Rows from block 11 of a small image classifier, named by matrix and row number. Rows with one number belong to one channel. Each number is 200 + 30 x the weight over its row's rms, rounded and kept within 0 to 999. All counts start at 0. After the name is the row's rms in percent of the matrix's.
After each channel's rows are labels from the 100 images, of 14976, where the channel reaches its highest value: "strongest on" is what is common among them. Only what is clearly more common there than usual is listed. The data: stained colorectal tissue patches (NCT-CRC-HE-100K).
# convs0: first 3x3 conv (model.blocks.11.convs.0.weight, 192x192x3x3, standardized in use, each kernel summed), inputs 96-191
# convs1: second 3x3 conv (model.blocks.11.convs.1.weight, 192x192x3x3, standardized in use, transposed, each kernel summed), outputs 96-191

convs0.11,101,203,138,211,193,192,217,196,175,193,188,215,209,227,176,199,217,215,146,162,172,218,207,185,195,201,228,213,156,219,198,203,101,218,212,198,200,211,250,201,248,195,173,234,185,141,228,174,227,236,226,145,161,210,193,185,254,216,163,201,197,129,221,193,226,223,212,137,186,176,167,214,201,189,205,250,236,226,223,217,187,192,214,134,219,212,204,217,253,225,232,148,219,234,164,246,200
convs1.11,091,194,269,233,222,194,205,230,220,188,204,217,189,174,202,268,166,205,226,196,249,192,228,232,218,198,218,176,239,201,168,193,250,212,204,214,271,191,256,242,189,216,223,186,193,209,215,202,215,170,198,250,214,245,203,195,193,182,230,200,181,200,206,195,190,193,254,159,243,205,214,193,168,209,226,203,165,209,143,172,232,265,221,246,182,190,226,218,174,207,191,209,142,188,226,222,208
strongest on: tissue: normal colon mucosa

convs0.150,097,140,179,212,219,188,186,195,200,196,207,203,148,219,154,224,219,193,165,190,213,164,204,181,191,222,259,202,192,220,188,221,213,225,211,175,179,207,231,207,180,243,172,220,161,156,177,214,178,210,235,179,259,198,195,160,252,190,189,159,246,193,212,186,188,180,150,210,200,226,220,146,229,148,208,189,182,207,164,208,268,217,219,145,202,174,175,161,206,178,148,200,205,215,254,213,188
convs1.150,100,211,204,141,211,198,155,196,175,207,211,184,204,195,194,165,244,244,219,129,195,172,159,151,247,209,184,153,199,187,217,245,151,253,171,201,210,221,218,172,239,123,199,208,197,215,240,157,185,209,168,118,198,215,209,198,191,188,206,232,182,179,208,204,191,186,216,203,177,233,220,182,176,157,191,170,234,217,173,163,199,177,217,145,239,180,173,211,184,203,199,195,186,234,170,215,152
strongest on: tissue: mucus

convs0.149,088,231,127,260,226,226,197,233,166,137,222,166,216,204,201,167,203,230,206,158,200,162,234,245,167,205,201,201,199,168,175,142,160,195,218,239,212,200,230,190,224,196,220,189,187,248,184,178,202,276,145,88,222,195,200,136,228,157,215,234,194,231,243,171,182,264,207,239,187,196,208,172,190,258,192,223,212,189,189,222,174,250,234,239,164,207,207,237,218,231,257,205,184,194,207,197,179
convs1.149,097,181,201,148,208,147,221,212,210,252,143,227,217,219,204,188,183,207,223,250,201,235,248,190,184,203,205,242,198,210,228,224,192,227,238,154,210,196,183,172,165,293,221,203,220,198,171,216,214,177,248,251,245,173,121,183,148,212,202,240,208,205,167,190,223,249,226,183,205,199,219,199,146,187,198,225,147,199,196,182,212,185,231,150,185,223,192,167,217,272,163,185,210,181,210,229,161
strongest on: tissue: tumour epithelium

convs0.115,080,229,238,201,221,162,185,220,181,191,178,227,215,225,230,170,218,195,223,155,223,208,234,132,205,222,224,156,192,194,195,222,209,143,242,176,276,208,246,209,223,202,175,128,177,174,224,156,227,168,184,165,172,225,213,173,169,205,191,201,216,241,242,215,182,166,174,175,179,204,213,137,170,209,226,211,234,220,225,211,216,227,232,208,181,170,191,179,176,138,214,167,134,190,201,280,169
convs1.115,075,226,200,203,180,244,158,174,163,183,203,179,153,225,197,200,188,233,244,208,231,215,208,176,202,195,211,229,259,182,188,175,212,256,184,220,215,183,96,194,209,218,203,235,212,159,156,235,160,178,213,82,221,168,190,181,185,191,151,214,167,159,277,197,217,179,220,158,183,155,197,251,245,161,206,267,146,181,192,186,209,212,225,197,192,190,190,208,203,174,209,223,190,194,238,128,192
strongest on: tissue: normal colon mucosa

convs0.14,095,270,208,204,214,217,228,235,212,208,209,153,133,230,202,155,221,202,224,205,156,204,194,223,192,190,167,184,236,220,191,148,144,173,172,193,223,231,183,200,215,208,238,189,165,186,192,196,240,221,224,120,174,214,205,194,260,200,185,195,201,199,208,227,197,180,220,181,222,195,194,178,212,209,246,212,178,260,162,210,203,185,222,177,202,206,225,208,208,216,216,191,217,196,223,220,181
convs1.14,105,178,154,154,218,213,219,174,153,216,213,214,203,194,192,215,183,154,228,165,229,178,207,206,185,208,240,160,216,198,179,202,222,209,177,224,212,226,266,187,185,265,229,177,174,166,200,237,237,173,224,229,239,228,201,232,211,179,239,224,195,145,256,204,232,269,186,206,133,178,213,149,189,198,210,237,201,235,173,201,253,195,213,179,186,182,183,235,238,225,258,173,162,209,195,161,174
strongest on: tissue: tumour epithelium

convs0.85,112,172,141,181,200,190,170,179,176,190,216,254,157,208,188,221,202,226,172,223,183,202,265,199,232,230,222,254,226,190,212,167,160,224,216,209,223,205,188,207,147,184,219,177,141,211,233,181,187,226,221,140,224,214,195,138,172,212,221,198,206,205,257,184,188,155,153,192,221,177,217,154,177,184,204,209,171,167,191,194,191,146,209,208,189,208,202,163,192,204,244,139,214,217,159,214,145
convs1.85,109,184,203,238,195,243,180,200,240,261,121,210,216,221,200,203,170,256,212,211,227,199,199,166,197,157,235,156,181,126,170,168,179,156,208,179,182,216,271,131,225,252,211,172,195,194,204,186,196,205,207,230,187,164,172,188,197,171,218,182,234,172,200,179,218,194,179,205,181,195,174,178,180,200,192,239,170,188,146,191,167,198,217,251,198,171,191,204,197,201,176,211,177,211,221,223,230
strongest on: tissue: mucus

convs0.40,102,174,229,205,198,235,200,226,218,198,212,221,187,203,117,228,266,230,173,200,262,230,222,244,202,198,150,191,187,240,224,202,216,219,199,214,204,215,161,194,163,215,230,180,209,173,227,212,173,165,224,92,228,180,193,213,260,125,185,195,207,205,233,176,171,209,195,212,191,203,197,157,145,168,198,221,180,201,171,172,243,175,211,198,219,151,201,183,206,239,212,162,202,219,152,183,191
convs1.40,103,192,158,211,190,252,211,200,212,229,217,208,212,188,242,242,215,210,231,183,177,158,211,202,178,218,199,170,275,214,191,200,276,148,197,164,193,180,220,199,242,269,196,144,184,180,177,170,210,194,204,180,172,194,190,245,213,195,227,146,204,190,158,225,226,203,217,215,165,158,213,176,229,232,200,215,204,195,196,140,173,206,171,165,187,201,235,232,171,191,206,193,214,197,261,190,134
strongest on: tissue: tumour epithelium

convs0.161,091,162,131,205,219,173,209,219,209,228,208,227,170,226,188,199,188,227,228,237,187,160,222,194,229,210,225,180,217,194,212,173,165,241,240,228,188,209,193,175,209,192,206,189,193,132,229,209,227,197,241,193,183,225,210,199,239,210,224,211,186,206,209,194,188,203,204,165,250,188,198,194,173,201,282,225,179,183,190,215,203,156,221,154,187,244,231,161,173,185,185,158,144,212,231,192,172
convs1.161,096,194,253,166,218,149,189,169,228,176,180,178,233,217,172,176,249,168,171,155,176,280,146,212,203,207,143,244,149,185,193,192,187,251,209,209,215,223,194,196,200,141,145,190,175,187,230,223,235,216,163,143,162,195,215,183,216,193,183,226,256,250,214,177,224,236,194,211,278,195,222,194,169,192,192,162,186,229,230,234,231,227,194,157,164,223,153,186,201,251,152,192,201,193,180,229,186
strongest on: tissue: normal colon mucosa

convs0.168,082,187,124,214,214,163,203,187,186,211,218,215,202,206,184,164,142,191,216,227,203,218,247,208,250,274,258,160,176,179,240,171,203,184,199,203,259,180,219,196,146,241,226,148,131,123,259,212,207,188,200,201,160,194,181,207,165,191,181,212,165,173,208,173,223,183,219,235,217,192,192,189,151,240,203,192,215,127,195,214,200,176,184,179,217,225,228,221,182,244,190,194,187,203,193,164,223
convs1.168,086,201,194,196,240,213,191,160,192,188,190,217,219,208,177,212,238,211,256,246,221,222,170,238,197,196,192,230,186,190,145,171,186,201,255,238,200,225,194,193,184,155,131,179,194,219,239,205,159,190,218,209,189,178,191,170,230,156,192,187,177,212,271,163,253,224,219,214,203,187,197,192,166,155,260,223,200,224,168,174,249,177,235,156,191,177,170,213,206,251,133,240,212,188,175,160,245
strongest on: tissue: mucus

convs0.122,121,171,227,186,209,211,246,210,217,234,218,190,203,231,232,189,205,230,204,196,179,247,189,183,164,209,293,147,182,192,170,214,184,252,194,231,263,228,255,207,201,286,186,198,197,166,177,189,209,192,238,124,184,226,185,194,228,227,189,195,198,193,168,197,218,197,144,203,247,159,236,165,183,204,182,180,219,207,171,218,184,218,219,200,190,250,196,206,197,179,191,212,161,202,186,233,175
convs1.122,132,205,216,209,216,246,251,225,133,206,182,179,219,206,210,169,216,204,195,191,222,235,199,170,184,211,204,223,171,206,179,191,157,195,177,206,226,165,142,186,200,146,253,260,203,224,166,216,221,198,199,206,145,185,188,166,228,211,156,186,183,192,180,168,230,162,212,162,177,155,182,217,170,191,165,213,163,143,187,186,163,197,179,198,202,228,211,172,152,182,187,179,228,203,223,154,189
strongest on: tissue: normal colon mucosa

convs0.45,095,196,173,175,237,182,197,215,165,228,184,201,219,189,263,262,238,192,182,222,181,196,283,229,162,203,185,192,178,204,187,227,173,236,219,230,199,201,186,239,198,191,194,116,236,165,204,184,221,212,250,160,170,245,141,196,227,216,210,176,186,200,194,249,200,231,209,200,181,230,254,182,203,233,233,177,207,225,182,155,202,206,212,222,172,219,247,214,197,170,201,197,162,196,249,134,209
convs1.45,088,222,192,235,172,156,175,156,168,210,215,122,146,199,162,247,177,201,193,219,216,202,189,166,203,241,222,161,188,166,223,145,178,198,222,230,258,188,187,173,212,186,164,136,188,225,189,223,207,208,197,200,246,184,220,195,243,144,141,195,194,224,180,188,221,218,193,214,173,199,219,183,170,196,206,183,169,231,140,155,219,184,177,199,210,196,173,242,193,160,265,128,242,177,159,181,204
strongest on: tissue: tumour epithelium; tissue: normal colon mucosa

convs0.181,092,173,223,191,221,211,228,226,160,232,216,201,196,198,225,191,197,207,170,198,192,193,192,181,225,205,186,204,225,214,190,218,221,236,205,149,205,232,225,204,155,219,215,213,143,174,211,203,219,167,193,170,195,213,194,207,244,185,225,202,188,241,205,228,232,206,125,174,214,201,192,194,133,217,207,214,205,156,122,190,235,262,236,214,159,156,236,222,202,198,221,170,125,193,227,187,260
convs1.181,086,201,242,190,160,250,210,181,202,231,178,227,177,203,209,217,230,193,226,183,231,214,206,168,183,191,181,197,165,218,202,165,224,203,241,265,205,202,169,186,198,120,256,240,158,184,219,178,207,190,221,255,128,191,203,194,153,227,229,202,233,192,143,217,240,132,198,165,199,222,225,195,172,259,200,241,193,189,215,169,187,195,151,185,181,165,154,200,231,201,177,215,177,200,125,218,131
strongest on: tissue: normal colon mucosa

convs0.52,126,197,199,204,221,231,194,165,164,190,218,224,189,211,172,214,232,214,231,218,186,230,179,231,237,185,183,200,229,181,201,189,193,165,166,216,217,180,173,225,161,191,197,154,201,129,206,224,225,176,188,194,191,281,160,169,171,163,242,246,203,215,214,220,221,197,225,183,194,161,270,163,193,152,184,186,213,193,176,205,204,205,219,199,206,194,183,212,216,146,205,174,141,162,184,179,211
convs1.52,104,167,214,152,198,194,231,195,220,208,158,191,144,204,223,228,170,181,210,172,200,166,160,210,230,216,210,193,215,183,172,236,201,176,193,145,200,208,158,194,199,187,212,202,207,244,260,148,215,224,178,176,206,168,173,189,223,257,151,231,236,182,188,203,171,189,229,235,191,181,185,186,190,200,257,201,187,135,255,177,196,171,145,199,216,206,199,285,193,202,218,159,223,229,203,186,173
strongest on: tissue: mucus

convs0.134,080,202,183,209,224,248,203,197,201,198,229,188,129,216,222,236,235,199,172,228,233,202,156,240,184,199,233,186,148,174,175,177,181,217,227,251,236,199,204,177,217,191,157,211,173,222,184,258,200,213,226,127,208,220,212,147,220,179,194,211,178,220,188,180,168,224,154,161,186,176,250,138,190,255,239,163,197,209,239,191,216,234,211,169,190,167,181,267,154,221,177,221,221,189,184,152,212
convs1.134,084,199,168,173,219,227,198,218,223,185,237,168,185,269,137,195,200,219,243,241,160,226,206,240,175,231,192,227,189,201,155,184,190,190,216,169,196,219,164,192,217,231,202,179,177,160,227,194,155,181,246,257,205,224,122,145,206,158,175,227,232,171,198,205,191,229,219,169,181,184,220,186,237,190,181,187,243,172,222,211,221,146,225,196,207,193,226,232,231,208,178,210,190,218,165,236,161
strongest on: tissue: normal colon mucosa

convs0.64,089,189,166,141,203,200,217,194,139,178,241,266,210,194,205,166,234,245,133,179,216,181,206,214,180,280,200,180,221,231,168,224,195,224,229,184,169,190,234,230,173,137,159,188,172,157,202,207,226,228,200,222,178,207,202,124,217,198,192,177,227,205,192,238,181,256,243,158,254,224,199,154,171,197,223,185,215,187,191,203,217,203,221,214,179,167,191,224,246,192,141,149,168,214,206,218,191
convs1.64,077,249,233,195,203,207,217,163,226,198,178,203,133,152,189,174,172,236,251,179,196,201,248,182,229,214,202,162,180,227,184,151,148,166,211,184,229,202,162,201,253,186,249,217,218,225,211,190,275,200,202,197,206,223,229,211,195,227,243,184,227,228,226,217,240,241,251,271,188,209,195,185,217,207,226,199,162,204,152,155,156,228,178,236,221,251,222,212,154,186,194,217,170,177,156,250,233
strongest on: tissue: normal colon mucosa; tissue: mucus