Weights of a small image classifier.
Model: 12M parameters, arch nf_resnet, activation leaky_relu, widths [48, 96, 192, 384].
Rows from block 8 of a small image classifier, named by matrix and row number. Rows with one number belong to one channel. Each number is 50 + 12 x the weight over its row's rms, rounded and kept within 0 to 99. All counts start at 0.
After each channel's rows are labels from the 100 images, of 14976, where the channel reaches its highest value: "top examples" is what is common among them. Only what is clearly more common there than usual is listed. The data: stained colorectal tissue patches (NCT-CRC-HE-100K).
# convs0: first 3x3 conv (model.blocks.8.convs.0.weight, 192x192x3x3, standardized in use, each kernel summed), inputs 0-191
# convs1: second 3x3 conv (model.blocks.8.convs.1.weight, 192x192x3x3, standardized in use, transposed, each kernel summed), outputs 0-191

convs0.184:56 57 44 53 36 54 52 48 51 49 62 64 46 55 51 57 54 53 37 37 55 53 63 41 36 52 58 49 48 46 45 65 60 58 59 69 58 44 61 56 23 48 65 10 56 59 46 65 47 45 41 69 56 36 55 57 54 54 68 74 25 54 55 40 44 30 53 60 38 47 55 99 47 39 44 49 48 38 32 44 55 50 40 61 88 60 42 62 36 47 46 48 48 35 31 80 49 36 55 55 19 52 53 40 48 61 35 51 61 41 41 38 58 58 51 65 45 38 49 42 54 52 34 47 46 56 30 52 65 55 44 36 62 61 51 39 46 74 56 43 36 53 74 60 52 53 28 41 30 46 45 73 37 56 57 55 62 56 44 60 50 52 39 64 57 35 38 59 40 68 41 45 46 30 43 49 46 59 47 49 33 54 59 52 48 36 57 61 64 32 51 34
convs1.184:44 83 54 76 46 63 29 40 73 52 57 54 58 54 61 36 59 52 46 62 62 57 61 52 70 57 61 55 55 47 33 61 46 48 42 56 56 51 60 57 39 42 61 70 44 66 71 46 19 57 71 41 59 62 47 41 45 67 65 70 48 51 52 24 51 41 58 53 63 58 70 70 62 66 53 40 60 69 49 54 35 68 59 49 50 57 36 34 68 51 50 57 64 65 69 67 74 45 53 58 56 40 56 61 50 74 28 60 52 33 51 55 53 47 48 53 48 47 58 55 49 78 55 71 59 46 65 66 51 40 53 74 53 38 54 56 59 56 47 50 51 69 53 50 58 64 39 23 56 56 68 50 71 58 45 68 32 64 59 46 32 56 49 57 51 55 45 71 61 53 46 56 48 65 53 51 38 59 57 66 69 64 60 72 35 47 52 49 67 57 42 51
top examples: tissue: debris; tissue: tumour epithelium

convs0.27:46 77 49 29 61 50 40 44 40 34 57 54 50 50 37 51 48 35 30 64 57 45 54 60 36 62 62 49 49 31 18 38 55 45 33 53 57 61 64 46 36 52 45 32 58 68 36 49 49 44 60 62 37 38 56 50 44 57 53 57 39 54 44 39 59 45 68 61 22 35 50 80 95 56 45 36 52 40 49 66 46 50 34 37 68 64 68 49 70 38 53 52 74 44 57 51 49 67 63 47 29 34 45 56 60 55 30 38 45 56 33 31 60 49 50 62 53 43 44 42 54 48 60 52 43 48 37 56 58 42 42 51 66 75 50 45 40 38 78 72 40 63 65 55 49 53 39 30 47 53 51 51 42 48 46 53 46 52 44 40 43 58 43 78 64 59 51 41 42 51 58 52 48 14 62 55 30 54 35 50 63 52 40 63 62 34 56 42 51 45 66 45
convs1.27:51 68 54 55 48 56 51 40 55 50 37 29 42 54 39 60 50 46 58 61 63 52 74 45 48 62 51 57 47 35 45 57 49 41 37 49 56 47 46 51 55 45 48 44 52 73 53 62 39 49 51 61 39 49 75 46 32 50 58 70 37 46 50 61 77 51 50 75 55 35 48 79 33 55 68 56 73 64 50 45 46 56 57 59 56 54 57 41 27 55 44 61 41 73 44 41 60 33 31 57 62 57 45 42 56 44 33 49 65 35 53 61 49 55 65 44 70 52 95 68 50 58 19 68 52 64 55 43 50 49 51 68 47 44 54 50 48 50 51 44 48 36 76 60 52 55 36 40 78 45 55 57 62 56 45 66 48 52 40 73 55 62 65 81 52 58 51 54 46 55 55 49 64 85 51 83 53 44 45 50 69 54 51 62 32 52 47 52 27 61 50 39
top examples: tissue: debris

convs0.15:70 33 57 55 43 79 43 44 35 35 49 45 53 41 42 54 44 67 47 53 53 48 54 45 47 45 26 57 47 70 39 52 39 50 30 63 49 62 52 53 51 40 63 25 55 53 49 73 57 59 53 57 59 43 48 57 55 29 38 62 49 44 48 17 45 44 37 50 44 48 65 64 38 54 52 62 60 41 43 49 54 34 25 59 57 39 56 56 42 44 64 60 38 37 66 45 59 99 49 49 52 60 44 34 51 67 41 64 59 24 58 62 54 50 48 36 50 42 49 45 51 57 45 28 55 58 53 55 40 37 53 62 67 49 51 28 58 52 52 43 63 69 73 58 48 54 63 32 28 38 40 41 63 60 49 65 41 61 51 67 46 63 53 51 50 35 46 28 71 48 39 63 55 02 49 55 56 49 58 63 51 59 48 54 46 34 32 49 55 54 49 38
convs1.15:40 74 57 46 61 48 65 40 60 67 49 51 67 61 72 37 25 54 52 55 47 49 47 53 56 46 58 59 20 83 67 48 29 43 57 45 47 56 54 47 47 21 55 42 57 56 37 59 49 79 51 45 57 41 52 53 48 58 49 55 39 48 49 48 53 40 28 54 30 47 68 46 76 55 36 48 43 66 54 59 49 75 46 69 43 50 43 43 51 60 72 73 57 55 40 61 65 34 50 56 53 48 48 58 49 53 46 56 45 53 67 69 52 53 52 51 46 65 45 63 49 43 49 48 41 61 42 44 51 69 53 42 48 56 28 55 48 63 37 51 67 45 51 53 47 53 36 16 51 83 56 52 69 45 59 59 50 53 44 49 24 60 61 50 49 52 45 43 46 41 77 39 50 96 64 55 53 62 57 49 40 51 74 31 32 35 60 45 46 47 70 58
top examples: tissue: debris

convs0.166:62 44 57 40 38 56 52 20 57 59 57 48 51 65 64 56 39 46 66 36 62 41 55 57 43 65 36 34 40 60 54 67 74 75 28 44 36 63 44 47 66 20 80 62 57 56 56 59 39 58 44 45 42 47 34 60 52 57 65 67 42 51 62 31 49 37 40 55 37 69 43 51 36 55 35 46 44 55 55 44 54 43 46 34 32 55 55 65 38 59 37 50 71 51 39 45 40 42 47 55 54 48 58 47 52 70 48 46 54 61 44 27 50 39 52 67 51 39 45 49 40 42 41 48 47 60 31 52 83 48 55 28 59 70 52 44 54 57 44 57 44 43 52 51 66 52 21 49 35 43 38 37 36 44 49 55 55 50 39 44 55 46 47 57 48 60 59 44 57 49 28 53 52 40 40 52 57 55 50 61 56 43 47 32 40 44 40 41 54 99 54 49
convs1.166:42 44 51 62 38 49 59 55 49 32 57 76 65 27 44 44 67 59 45 69 54 35 54 46 65 33 20 63 47 43 48 42 33 60 57 67 60 53 63 50 48 42 56 33 48 55 42 71 69 42 58 47 49 52 40 55 49 54 54 53 39 58 54 85 57 40 59 33 53 51 59 58 42 40 35 35 38 18 35 55 65 44 46 66 35 33 37 63 54 56 38 52 31 46 77 52 60 41 46 69 38 70 43 50 40 51 27 51 34 60 40 64 56 50 55 48 47 52 63 52 53 51 56 48 47 41 59 62 45 51 48 59 41 51 60 40 49 67 55 52 39 59 72 38 35 78 42 44 78 33 36 42 60 45 51 45 43 55 56 62 55 58 61 64 50 57 22 47 39 56 63 47 80 47 77 64 54 55 52 40 65 46 41 81 49 43 65 46 44 28 50 53
top examples: tissue: normal colon mucosa; tissue: lymphocytes

convs0.70:50 74 57 50 62 63 54 25 59 54 65 37 27 72 52 52 49 53 57 56 63 32 62 48 59 56 44 72 46 26 53 47 46 60 42 51 44 55 51 36 41 44 59 40 36 62 50 55 55 77 55 58 31 46 58 52 57 38 43 54 53 52 50 40 37 73 55 77 50 52 58 48 36 57 42 49 55 21 36 56 46 51 47 41 56 69 52 48 43 43 53 60 70 33 49 66 50 58 52 58 57 27 34 73 58 63 39 44 52 50 50 20 45 53 34 46 41 55 69 53 42 42 59 36 38 36 37 61 46 51 52 47 65 49 65 61 29 52 70 78 60 51 52 46 55 57 55 16 52 37 44 47 38 66 41 46 38 61 35 46 45 31 47 61 58 41 46 53 75 63 56 45 43 57 50 63 62 26 30 41 43 76 54 39 43 33 54 54 53 10 44 47
convs1.70:48 84 41 58 45 44 39 56 36 43 50 64 60 57 39 78 61 64 37 47 51 73 64 42 49 54 56 61 63 46 39 67 48 56 47 47 62 54 55 74 35 51 25 59 56 51 54 27 55 25 51 55 44 33 46 54 48 48 45 48 32 37 46 82 39 51 46 38 87 48 45 52 46 52 36 63 53 58 46 48 55 49 50 55 78 63 25 45 40 45 62 66 50 63 64 42 35 23 54 48 49 57 45 46 63 31 36 54 53 63 58 59 50 49 68 63 61 52 74 62 50 64 58 64 58 57 58 45 50 55 44 52 64 45 60 45 43 52 65 40 57 46 62 47 34 55 29 63 54 27 65 56 60 49 54 66 33 54 52 51 51 59 62 52 38 50 28 35 53 68 54 59 56 53 39 74 49 56 37 33 37 41 74 39 46 65 50 31 58 73 65 56
top examples: tissue: debris

convs0.157:60 72 62 51 47 51 67 43 54 56 52 51 51 37 60 58 53 51 76 51 39 47 71 49 25 61 68 34 71 57 50 50 54 57 27 62 41 48 66 39 34 40 49 31 55 58 61 63 71 53 38 55 39 43 45 58 75 62 67 62 41 37 51 44 39 48 61 50 55 44 66 50 35 46 72 57 56 46 45 68 57 53 44 47 45 43 30 55 00 27 45 56 61 68 46 48 31 43 46 48 48 48 41 47 46 55 52 50 59 37 48 58 54 55 44 39 67 21 61 61 65 54 54 56 31 58 58 59 38 64 41 45 56 44 63 39 62 16 56 53 46 63 51 67 56 46 45 34 57 48 40 59 50 55 50 58 57 45 64 41 55 52 31 42 61 34 53 47 29 68 57 43 54 55 57 55 50 57 59 62 35 58 50 44 43 18 18 45 44 50 54 35
convs1.157:37 52 57 49 38 55 58 44 50 64 49 57 36 40 43 39 44 60 66 50 57 51 38 45 53 48 56 35 58 50 24 35 49 52 63 68 51 61 58 51 52 49 60 69 72 46 43 58 57 49 58 63 50 57 35 59 48 45 68 63 52 52 54 47 43 59 35 53 70 45 49 61 43 48 63 53 47 26 50 60 43 62 62 49 65 56 58 62 58 52 51 56 53 43 71 44 63 54 48 23 72 43 69 64 67 56 57 56 99 38 57 76 48 41 40 50 60 37 37 55 61 64 75 52 63 72 53 38 60 60 49 46 40 42 53 62 42 62 67 36 50 64 48 45 80 72 61 79 38 66 80 54 48 31 38 33 45 66 61 55 47 66 47 17 57 52 44 60 62 63 44 47 43 51 45 46 56 40 49 48 55 55 40 47 47 37 39 58 59 55 69 59
top examples: tissue: normal colon mucosa

convs0.131:33 55 67 69 53 46 37 50 52 37 40 49 47 42 41 61 52 56 45 47 62 40 43 62 31 56 50 22 60 67 44 43 55 40 60 41 47 49 57 39 57 52 56 28 41 59 32 49 52 55 60 32 33 49 82 52 47 46 45 19 43 50 53 48 23 42 51 46 08 61 45 67 60 51 54 57 51 46 76 43 52 46 61 45 62 12 64 51 58 54 25 55 40 50 33 60 50 23 52 56 51 49 44 67 52 49 80 36 59 74 38 35 54 53 43 30 51 56 48 63 59 45 51 59 47 50 61 46 44 40 73 50 43 51 61 52 39 42 60 49 49 29 51 58 62 51 30 69 54 61 35 52 45 61 63 44 53 55 37 51 45 68 48 58 66 73 65 64 57 56 41 59 42 39 59 53 53 69 48 53 77 52 41 47 54 34 60 33 60 48 69 38
convs1.131:43 34 35 49 20 49 51 53 59 44 54 47 70 53 49 49 69 66 41 44 47 40 43 40 46 57 50 54 44 42 66 53 36 37 46 53 40 55 32 56 50 45 38 41 38 73 36 44 51 53 36 50 42 23 00 38 37 55 47 57 44 59 37 75 54 42 65 43 56 66 47 59 66 52 50 46 50 53 32 47 63 60 52 55 48 39 68 54 37 44 37 49 33 35 65 33 47 41 33 37 54 70 46 52 51 52 26 49 65 48 66 40 39 83 50 50 55 49 42 43 47 68 56 40 34 32 52 30 61 57 33 58 48 66 56 44 46 33 74 77 45 39 61 52 40 50 63 57 30 57 33 58 61 57 46 32 53 45 49 31 58 36 53 49 57 32 55 39 53 50 45 61 29 48 48 45 65 27 41 27 59 47 33 42 46 46 49 42 40 36 69 54
top examples: tissue: normal colon mucosa

convs0.146:71 39 44 59 30 47 46 65 43 66 39 47 40 55 56 51 64 47 54 25 46 55 60 48 59 33 58 63 50 73 60 56 47 53 35 34 47 65 43 37 34 65 57 54 51 51 35 41 54 84 55 37 44 28 70 62 47 60 41 45 65 45 59 57 41 42 36 57 44 52 63 50 44 48 51 60 43 52 44 48 35 60 51 47 56 51 28 50 17 44 72 50 48 67 42 61 40 40 40 48 52 51 50 39 50 60 39 28 42 42 43 57 35 65 46 69 49 71 57 56 54 56 45 44 50 63 49 34 42 81 50 48 52 49 36 57 45 51 63 29 69 31 71 43 61 50 74 58 61 51 58 61 59 57 65 61 26 59 54 29 58 61 54 44 45 52 16 61 41 50 50 65 31 54 46 54 47 73 30 57 20 64 38 57 37 43 39 34 37 61 69 46
convs1.146:81 66 54 52 34 54 72 46 50 22 49 48 25 44 45 45 29 50 48 52 41 53 30 44 49 41 78 54 66 39 63 36 49 51 58 58 51 34 52 67 44 45 61 42 25 22 61 44 58 44 34 38 44 55 45 44 50 48 57 50 36 49 31 48 35 53 58 56 41 41 29 28 54 47 55 40 41 41 38 29 60 49 40 41 42 41 56 74 53 47 48 40 68 48 45 56 55 46 49 46 57 46 42 50 48 26 60 57 29 38 40 27 61 57 50 37 53 49 43 26 54 38 47 34 41 45 48 50 57 30 50 44 55 46 54 41 28 64 76 53 39 56 33 48 57 52 19 32 47 48 58 41 56 39 20 33 58 61 59 37 55 28 39 50 51 49 57 50 38 36 49 28 71 49 49 40 42 43 58 45 83 40 37 26 46 55 41 51 41 37 46 60
top examples: tissue: tumour epithelium; tissue: normal colon mucosa